A small rotation predictor, trained from scratch.
Model: 2.46M parameters, 48-pixel images, norm layernorm, patch size [8, 8], width 192.
Training: ademamix at rate 0.0013, 17500 steps.
Data: trained on photos of plants, animals and fungi (iNaturalist), 77898 training examples.
Rows from block 4 of a small rotation predictor, named by matrix and row number. Rows with one number belong to one neuron. Each number is 128 + 24 x the weight over its row's rms, rounded and kept within 0 to 255. All counts start at 0.
After each neuron's rows are labels from the 100 images, of 14976, where the neuron reaches its highest value: "strongest on" is what is common among them. Only what is clearly more common there than usual is listed. The data: photos of plants, animals and fungi (iNaturalist).
# fc1: MLP up (model.blocks.4.mlp.fc1.weight, 768x192), inputs 96-191
# fc2: MLP down (model.blocks.4.mlp.fc2.weight, 192x768, transposed), outputs 96-191

fc1.106 [119 121 174  91  93 127 130  99 112 104 148 118 146 134 107 109 132 104 119 125 138 112 118 136 160 120 123  91 162 157 147 125 120 140 169 125 132 148 124 126  62 120 112 121 145 130  90 165 156 147 184 132 111 141 127  78 110 145 105  92 140 118 185 122 153 112 158  98 133 127 128 146 102  87 162 116 112 157 157 151  80 151 127 128 139 130 106 105 116 130  87 109 137 145 152 149]
fc2.106 [117 130 160 152 119 139 123  87 141 115 117 134  98 126 112 128 167 151  77 102 131 148 172  87 114 156 101 133 117 116  83 131 125 132 171 117 153 114 131 177 161 103 138 134 144 117  93 111 134  91 132 160 122 113 107 129 135 152 100 169 144 162 144 134 131  97 149 146 152 121 131 137  89  96 106 130 101 162 142 133 159 113 117  99  87 166 146 152 100 155 159 167 151 164 134 136]
strongest on: order Charadriiformes

fc1.349 [172 109 171 144 111 174 151 134 137 108  92 121 146  87 127 102 119 123 140 152 132 144  80  87 132 138 127 101 136 120  90 120  96 167 136 122 123 105 152 129 130 101  95 146 142 103 144 145 129 149 102 144 131 116 113 104 190 136 124 131  95 156  93 168 151 143 107 140 101  91 136 111 134 128 148  94  96 136 135 141 147 154 134 137 134 110  79 148 130 126 104 112 132 130 109 126]
fc2.349 [172  96 175 112 119  84 119  95 127 108 126 130 134 144 122 116 131 145 139 146 180 124 123 121 125 145  78 122  99 130 109 128 100 106 146 119 119 160  72 105 123 158 101 118 107 128 122 109 116 113  90  68 174 151 122 110 107 146 178 135 138 115  87 114 121  77 138 112 165 134 147  96 115 165 131 123 105 102 117 129 104 135 157 160 136  91 117 178 159 132 125 164 106 125 141 138]
strongest on: order Passeriformes

fc1.348 [130 132 159 110 169 123 141 123 108 134  63 116 123  58 145 127  95 144 124 139 154 166 136 144 128 156 174 110 160 186  97  85 148 154 141 138 113  91 104  92 129  93 152 156  82 167 122 116 155 108 111 153  80 152 157 109 121 128 136 142 105  87 165 131 112 142  91 122 131 103 120 130 122  98 174 121 133 154 130 151 136 162  98  91 116 136 123 144 129 120 106 134 132 141 133 116]
fc2.348 [170 144 137 153 122 124 151 127 140 138 181 132 130  95 154 150 178 112 137 113 102 163 113  95 118 144 163 140 144 119 161 148 145  96 182 147 113 120 137 142 146 127 145 120 125 166 151 122 130 120 140 158 160 126 112 112 152 113 146 142 130 127  92 107 119 149 146 178 138 122 149 130 197 140  78 151 113 149 129 130 104 176 136 124 139 120 143 117 138 137 121  94  92 138 146  85]
strongest on: order Passeriformes

fc1.144 [ 98 137 177 160 113  97 145  95 135 133 143 146 131 153 134 131 119 164 113 117 171  89 149 109 173 109 129 108 162 164 100 171 115 147 116 104  98  82  95 114 122 149 141 125 137 102 144 144 185 110 133 130 146 135  81 122 137 107 152 119 157 166 161 144 118  95  88 128  95 127 151 101 107 147 152 137  86 127 169 141 118 152 116 114 158  95 175 112 126 107 139 120 103 102 146 181]
fc2.144 [117  79 125  76 138 132 141 111 130 148 136 118 137 132  98  96  98 139 141 161 145 126 159 131 129 148 122 152  97 175 110 124 139 155 160 136 110 166 139 116 119 122  95 117 152  94 169 122 128 129 106 118 119  83 126 109 139 127 140 131 105 116 126 149 101 119  89 158  99 149 108 122  89 103 139 113 113 154 114 147 155 127 150 186 117 133 153 137 115 198  92 115 142 113 121 183]
strongest on: order Passeriformes

fc1.581 [ 97 163 163 104 124 153 143  80  92 137 119 194 122 115 107 126 126 122  79 144 116 150 125 137 128 103 128 133 184 127 120 143 106 116  93 119 141 111 111  93  78 113 115 134 135 130 103 145 113 140 103 100 162 163 149 106 141  88 141 123  97 140 125 178 162 134 129 136  95 103 160 130 127  94 118 112 149 149  89  92 100 143 155 125 144  94 163 127 187 111 121 105 133 137 174 126]
fc2.581 [184 137 155 111 123 180 150 147 129 143  74 150 198 129  93 125 116 139 123 139 143 129 163  96 128 121 124 101 162 108 177 125 120 149 148 198 120 123 121 128 168 148 114 135 113 138 128 125 142  85 130 136 113 137 115 110 124 182 138 123  81 163 124 177 116 117 135 140 118 116 106 169 116 123 142 133 110 146 109 117 155 145 146 130 146 129 120 137 112 156 142 137 140 134 110 139]
strongest on: phylum Tracheophyta; kingdom Plantae

fc1.285 [115 103 155 139 144 185 162 137 119  65 132 151 146  99 135 161 126 153 147 154 106 117 110 126 143 139 103 135 134 124 167 112  83 104 112 136 132 138  82 125 155 129 102 164 165 109 152 112 156 136  95 136 133 138 152 107 129 159 104  84 141 133 124 152 162 153 121 117 115 158 134 152 115 115  99 163 159 111 131 108 131 122 136 136 140 158 168 149 144 145 106 128 156 157  84 127]
fc2.285 [101 114 131  94 121 131 143 129 133 141 120 131 114 123  70  58 132 157 130 131 154  69 131 132 125 114 149 114 113 163 157 138 128 130 110 159 163 116 144 155 137 124 137 122 171  58 122 130 112 180 149 125 127 117 154 112 183 146 164 147 125 121 157 161 107 125  97 114 118 137 131 150 151 131 149 127  91 151 104 139 120  95 128 133 145  98 142 131  86 160 117  90  99 137 120 171]
strongest on: order Accipitriformes; family: Accipitridae

fc1.570 [161 107 104 125 115  85 123  80 113 104 100 111 105 159 126 149 119 148 133 126 140 109 105 122 156 120 140 129 160 128 111 121 122 129  69 135 163 129 125 161 157 129 105 142 103 149 176 118 161 131 161 144  87 132  87 163 120 100 114 129 125 111 135 122 139 165 121 110 128 107 161 116 140 148 146 120 139 156 125 110 132  93 102 137 144  89 145 127 125 142 125 127 141 153 149 165]
fc2.570 [139 106 152 185 110 132 138 130 144 127 128 126 149  97 112 115 132 143 116 132 134 122 159 128 146 121 112 109 124 157 123 134 101 112  95 111 137 173 145 136 127 142  91 125 133  88 116  85 154 120 143 114 104 153 126 131  88 160 163 168 143 108 114 115 156  90 133 166 165 139 101  96 111 165 137 129 122 137 153 128 134 122 114 104  72  93 105 109 146  98 147 176 141 125 147 160]
strongest on: class Insecta; order Lepidoptera

fc1.547 [119 120 154 135 112 153 181  94 104 116 154 131 117  82 137 157 101 103  98 131 132 133 134 136 127  97 129 123 135 119 114  98 137 166 147 150  90 157  73 119 115 136 146 106 143 132 119 135 123 128 128 116 144 135 168 122  98 133 114  87  74 114 135 181 183 150 121 149 137  85 140 133 146  96 116 123 134 138 135 140 135 168 141 136 130 111 149 119 134 121 104 141 136 160 141 149]
fc2.547 [117  99 109  93 116 138 142 131 131 119 154 140 172 111 119  94 160 119 126 148 187 118 150 117 140 147 124 123 125  98 160  85  99 127 127 147  92 150  90  97 162 121 133 138 163  99 143 106 156 125 135 119 123 156 130 122 165 106 155 181 119  99 143 160 130 110 154 131 117 128  83 142 143 123 120 161 153 127 106 110 163  84 126  82 136 141 132 154 129 121 178  92 126  86 127 165]
strongest on: phylum Arthropoda

fc1.454 [ 94 126 126 150 125  83 165 116  77 120 124 144 107 129  99 125 138 122 130 105 165 105 118  78 137 124 109 147 107 131 160 105 111 133 126 147 119 178 128 160  96 133 133  97  91 141 113 153 154 106 157 125 117 178 150 134  99  72 120 148 115 113 123 152 118 137  79 116 109 123 114 128 136 135  97 158 142 145 127  92 125 131 145 105 130 144 111 132 168 114 137 165  80 121 131 154]
fc2.454 [141 159 180  96 148 135 100 114 159 175 125 146 163 145 106  80 119 112 112 119 155  90  69  89 141 156 127  90 143 140 123 155 137 133 136 126 103  91 122 116 165 120 177 129  96 111 125 130 102 108 173 124 136 104 138 156 149 117 114 151 133 128 111 165 145 170 204 142 116 114 174 124 120 134 106 106 123  99 137 142 158 148 120  89 149  94  85 138 141 145 113 114 148 126  96  86]
strongest on: class Aves; order Anseriformes; family: Anatidae

fc1.282 [183 131 129 116 127 115 110 168 107  83 123 154  99 121 134 115 136  93  86 144 126 135 117 137 120 144 178 123 152  87 138 162 135  82 118 141  94 149 130 113  88 112 122 152 128 109 110 158 176 120 146 127 109 149 123  99 135 128 135 103 100 134 119 174 134 136 150 104 136 137 128 108 102  92 103 106 110 124 111 139 132 183 134 134 151 104  93 134 156 155 132 110 110 126 136 139]
fc2.282 [140  94 120 105 114 166 156 109 141 123 122 118 116 122  88  77  97 143 140 135 126 128  91  67 142  85 100 136 120 152  99 165 117  99 170  92 129 121 119 116 130 145 118 129 140  89 122 138 104 116 135 112 164 122 144 111 118 157 209 124 149 123 151 158 129 104 133 127 118 111 144 109 160 159 141 124 132 133 169 129  85 131  99 118 137 148  93 156 154 161 133 152 144 147 125 133]
strongest on: order Anseriformes; family: Anatidae

fc1.516 [164 159 118 134 119 135 162 139 149 161 104 152 150 101 137 149 115 115 101 122 126 123 160 140 114 126 127 148 154 117 106 149 121 110 155 127 111 138 118  86 107 131 182 112 125 123 125 163 146 112 134 138 134 129 100 139 108 165 129 128 113 160 160 128 166 165 119 124  79 131 133  65 135 117 120 134 101  98 159 123 114 156  88 101 124 101 147 106 159 134 122 139 131 132  96 135]
fc2.516 [179 167 175 122 122 100 114 124 126 142 137 139 116  68  92 108 139 102  97 101 126  93 118 124 148 120  94 166 113 154 131 103 104 126  91 131  84 123 123 172 141 136  99 159 107  92 101 123 117 159 141 158 125 125 111  72 122 113 116 107 131 162 121 113 104  95 123 117 108 104  84 154 146 154 105  98 150 100 152  90 153 138 146 107 135 131  98 152 115 113 128 138  90 100 137 135]
strongest on: phylum Arthropoda; class Insecta

fc1.193 [118 123 133 120 139 118 131 127 110 156 115 145 119  73  89  91 127 113 138 132  98 147 157 106  79 144 133 141 155 166 142 129 118  90 156 139 105 186 120 146 120 110 147 179 164 103 149 151 141 104 108 127  71 107 114 131 136 114 131 124 125 119 157  96 107 166 160  93 152 186 153 134 114 141 147 150 107  79 165 113 109 160 157 105  87 156 110  85 104 117 113 112 114 157 156 142]
fc2.193 [110 132 140 142 133 121 139 112 151  97 135 135  87 104  90  72 142 129 113 135 160 113  90 112 119 105  88 125 153 107  67 146 100 118 139 143 134 145 140 159 116 116 129 123 141 116 101 111  99 106 168 143 137 144 131 158 104 128 139 115 128 110 130 105 134 120 151 138 127 132 151 154 151 158 125 111 131 114 141 110 177  89 109  55 111 136 100 130 169 144 147 122 134 113  83 101]
strongest on: phylum Arthropoda; class Insecta; order Lepidoptera

fc1.22 [119 119  86 156 124 136 154 113 130 143 138 147 105 171 130 128 130 137 100  83 121 118 159 152 173 149 144 113 149 101 142 103 136 170  92 153  89 154 110 163 150 110 167 123 122 181 118 126 155 155 166 128  97 135 111 126 124 155 130 121  82 149 132 133 122 126 107  50 130 118  62 159 178 172 144 113  89 104  92  86  93 135  99  68 166 111  94 123 166 102 108 139 151 128 120 102]
fc2.22 [117  94 122  88 103 118 145  72 115 160 125 117 128 119  88 116 152 153 132 156 166 100 105 104 130 119 151 141 123 151 107 135 158 113 136 146 143 142 128 103 177 151 129 105 141 122 139 134 115 137 153 156 154 150 153 176 103  85  81 132 186  81 115 144 159 108 141 161 131 120 139 145 119 125 145 104 119 144 143 160 120 113 125  88 117 134 114 129 175 111 155 151 129  94  95 148]
strongest on: phylum Chordata; class Aves

fc1.21 [156 194 157 131 158 113 117 129 133 148  82 107 105  95 112 132 147 128 163 164 152 121 182 183 142 151 138 125 104 132 124  88 110 125 108 150 138 189 145  94 132 118 157 134  79 140  91 130 118 116 119 146  94 158 135  86 132 137 130 134 123  84 119 123 119 125 109 131 101 135  96 139 112  91 121 125 139 139  95 107 150 114 117  82 130 151 110 152 160  91 125 126 145 163 140 100]
fc2.21 [126 104 139 136 117 130 156 104 104 138 163 107 130 140 131 156 144 137 138 162 127 167 132 115 166 139 165 176 124 127 127 110 159 109 165 158  95 141 144 140 127 129 115 143 153 128 168 152 102  70 108 115 146  64 139 101 161 109 133 149 136  97 121 151 144  97 128 154 151 130 104  82 123 126 123 152 139 150  68 150 113 162 142 151 119  98 129 114 105 156 122  79  93 141 131 141]
strongest on: phylum Chordata; class Aves

fc1.433 [142 124 114 111  92 104 161 111 154  81 187  96 158  99 147  96 160  78 130 168 173  98 108 136 151 102 172 157 150 117 141  96 146 155 130 105  88 141 110 132 170 115 145 128 131 147 135 107 109 121  90 161 148  76 121 160 140 108  98 119 123 153 162 142  94 137 114 132 137 118 116 137 121  86 122 100 136 137 159 126 122 172 150 129 161 142 170 126  90  95 127 102 120 153 139 112]
fc2.433 [110 145 144 172 103 118 116 111 147 139 128 143 105 138  93 120 176 137 131  77 120 118  77 112 119 155 142  71 146 125 175 151 130 143 133 145 136 104 126 102 146  94 121 135 101 127 179 139 141 147 129 139 162 110 148 131 117 110 142 139 161 147 114 140  93 159 127 109 177 129 144 141 126 141 159 159 121 118 144 114 112 140  81 125 127 124  91 156 161 133 164 163 133 155 145 109]
strongest on: order Lepidoptera

fc1.291 [132 140 123 153 109 131 113 106 130  75 130 102 122 150 124 141 111 100  95 188  93 104  95  80 153 156 168 138 168 163 167 111 141 125 127 161  49 112  70 127 121 108 150  91 116 102 135 130 115 116 113 146  89 132 151 113 101 104 125  99 138 144 132 146 133 121 127 163 150 116 115 115 126 119  83 124 133 163 143 111 144 176 105  93 165 131 131 160 123 153 121 118 144 125 118 126]
fc2.291 [136  86 120 127 146 130 137 129 109 158 150  59 110  98 131 142 116 114 127 127  77 126  92  89 143 155  85 128 133 128 140 134 141  97 128 116 134 147 123 142 124 134 144 144 121 152  99 137 163 110 139 130 119 144 134 127 119 113 141 114 127 131 133 131 187 124 141 142 120  95 126 110 145 113 136 123 157 132 148 129 135 123 139 119 123 110 107 214 119 108 121 132 134 123 139 132]
strongest on: order Lepidoptera

fc1.57 [140 119 135 121 133 145 145 101 140 117 158 166 100 139 125  97  83 155 163 102 110 116 113 123 173 139  71 119 129 132 103 114 160 161 167 104 137 150 140 163 138 135 118 104 113 125 149 106 172 147 127 103 145 149 137 162  88 151 106  79 102 130 137 158 128  87 168 133 160 133  93 142 136 105 138  68 155 124 120  99 129 149 163 152  91 156 119 157 148 121 120 141 110 154 103 128]
fc2.57 [ 69 132 105  89 173  93 113 135 125 120 136 142 104 124 102  79 184 115  96 100 120 100  94 162 131 160 102 161 130 118 101 142 144  86 135 186 116 136 122 136 116 129 143 149 143 102 106 143 122 128 142 115 113 135 105 139 132 139 178 140 121 114 124 149 131 124 132 118 146  99 130 169 137 177 136 107 131 120 106 126 104 134 140  86 151 106  88 126  92 161 119 174 141 124 101 117]
strongest on: phylum Tracheophyta; kingdom Plantae

fc1.730 [ 78 121 127 129 135 111 137 125 125  99 106 101 137  69 137 150 153 133 117 104 164 173 123 118 128 130 130  85 192 167 147 145 113 130  98 109 133  99  96 116  99  64  89 127 102 120 160  98 109 140 103 145  99 116 154 129 149 149 128 154 113 110 122 127 157 119 135 120 150 127 108 151 108 159  96 145 143 182 151 119 155 102 136 146 130 110  94 127 133 179 138 154 133 133 132 102]
fc2.730 [160 129  86 105 127 103 114 120 149 125 142 106  97 105 107 118 122 130 178 151 144  93 120  81 116 148 120 165 131 131 140 112  95  96 146 124 129 134 137 161 119 162 174 102 135 158 114  85 109 139 112 134  95 143 130 124 161 123 155  98 170 152 165 120 159 104 121 171 136 156 137 102 162 138 106  73 136 141 139 149 136  84 167 140 121  98 163 158 146 122 101 113 135 105 112 161]
strongest on: class Aves; order Passeriformes

fc1.746 [101 129 105 147 165  94 142 139 154 139 156 139  72 109 125 121 105 150 114  83 148 118 123 137 128 118 117 173 132 142 159 106 142 138 155 133  97 110 115 109  91 131 166 156 126 100 113 161 176 120 104  87 111  82 129 129 132 126 147 151 111 125 127 104 165 114 106 125 135 127 148 108 165 121 159 102 131 137 127 144 142 135 150 147  96 159 120 147 129 156  74 165 120 106 125 192]
fc2.746 [112 130 115  73 110 112 144 142 133 114 158 126 125 159  88 128 170 125 134  89 107 105 115 130 118 166 121 134 132 108 129 154 177 102 140 135 127 130  91 138  90  82  96 122 118  94 136 166 141 127  78  95 122 145 130 113  85 138 102 130 100  99 158 148 103  89 122 106 116 134 159 137 135 117 143 151 137 153 127 133 156 166 137 129 135 131 134 106 121 144  82 132  96 136  90 124]
strongest on: phylum Arthropoda; class Insecta; order: Lepidoptera; order Coleoptera

fc1.139 [ 95 134 120 154 131 111 107 128 111 143 132 164 146 129 123 113 153 142 155 100 135 128 126 137  89 102 163 177 110 121 147 148 130 134 115 115 148 109 168 140  88 149 135 107 141 121 148 166 166 130  99 136 147 166  97 147 180 160 136 178 144 130 129 118  94 113  98 116 106 111 120 113 119 162 112 129 106 114 130 114 103 146 115 116 131 100 118  97  82  97 126 136 108 114 102 121]
fc2.139 [130 127 135 103 169 148 124 123  92 137 124 135 132 135  64  51 118 143 164 122 117 106 127 187 134 178 109 169 124 128 108 114 108 114 163  99 121 100 128 130 113 107  97 136 100 126 148 121  94 112 121 128 197 127  97 111 137 132 124 107 104 101  98 114 124 109 135 134 131 114 132  93 119 118 143 105 113 129 108 142 141 134 163 200 117 135 175  90 128  86 122  93 104 112 118 122]
strongest on: order Anseriformes; family: Anatidae

fc1.560 [ 97 136 118 155 109 102 119 132 162 145 100 126 150 101 134 170 107 147 135 142 123 168 147  79 161 129 137  87 134 143 139 134 154 125 128 135 118 113 144 139 112 118 132  94 131 133 154  89 144  91 134 136 139 177 159  89 112 173 160 129 118 117 121 133 136 181 100 131 139  99 121 153 168 125 106 139 154 160 153  81 138 120 131 137 121 138 114  97 128 119 137 138  92  92 141 139]
fc2.560 [108 161 112 130 132 149 101 137 116 134 138 128 134 128  78  74 122  99 103  97 125 102 143 145 147 124 139 103 136 101 115 119 143 138 141  76 104 108  81 114 149  78 147 163  94 110 146 165 156 138 148 150 167 152 108 109 135 172  68 139  83 102 119 100 113 136 153 106 120  84 178 129 164 155 156  87 144 106 114  98 140 146 110 155 138 129 142 124 112 149 124 136 133 136  90  93]
strongest on: order Accipitriformes; family: Accipitridae

fc1.644 [137 131 191 120 164 131 185  90 156 117  83 102 122 113 144 101 129 168 142  79 150 155 152 109 123 104  95 120 123 107 158 107 138 103 109 140 102 120 145 143 123 123 183 110  82 145 140 126  94 116 152 129 184 112 127 116 150 123  92 127 134 137 125 153 135 125 120 106 168 152 129 165  87 127 106 150 154 147 102 158 100 107 133 126 148 116  99 109 129 131 113 115 100 122 150 106]
fc2.644 [ 94  92 125 107 121 135 147  98  99 147 124 135  93 113 124 149 154 122 157 152 148 133 129 157 150 108 173 133  94  95 135 109 116 101 122  90 126 117  85 135 162 132 116 112 115 113 153 107 141 134 154 118 118 123  93 116  89 125 144 128 133 137 101 119 148 155 127 143 156 151 112 120 160 152 165 121 145 172 124 170  71 152 118 102 139 104 117 122 148 115 138 130 149 109  81 159]
strongest on: order Lepidoptera

fc1.555 [121 127 120 126 165 149 143 137  87 148 148 174 162 110 119  99 184 100  85 153 145  98 107  95 123 127 137 125 142 124 166 159 147 143 103 117 130 106 100 134 137 122 102 133 138 115 101  87 105 125 112 130 136 139 130  64 107 150 112 110 139 131 170  94 135 127 169 106 111 125 142 111 137 103 122 139 128 113 148  97 145 136 148 153  83 116 130 137 150 106 159 100 136 112 184 126]
fc2.555 [143 160 160 143  77 104 161 127 114 169 104 110 163 144  55 113 122 165  93 107  95  85 127 108 137 113 161  93 149 131 143 150 158 141 124 136 154 102 139 135 127 136 143 128 108 141 136 158 150  96  97 116 183 122 119 128 101 141 138 172  84  96 118  85 142 114 144 133 145 149 100 126 145 115 148 135 141 144 124 120 125 152  90 132 121 141 121 122 149 119 132  98  94 154 149 101]
strongest on: phylum Tracheophyta; kingdom Plantae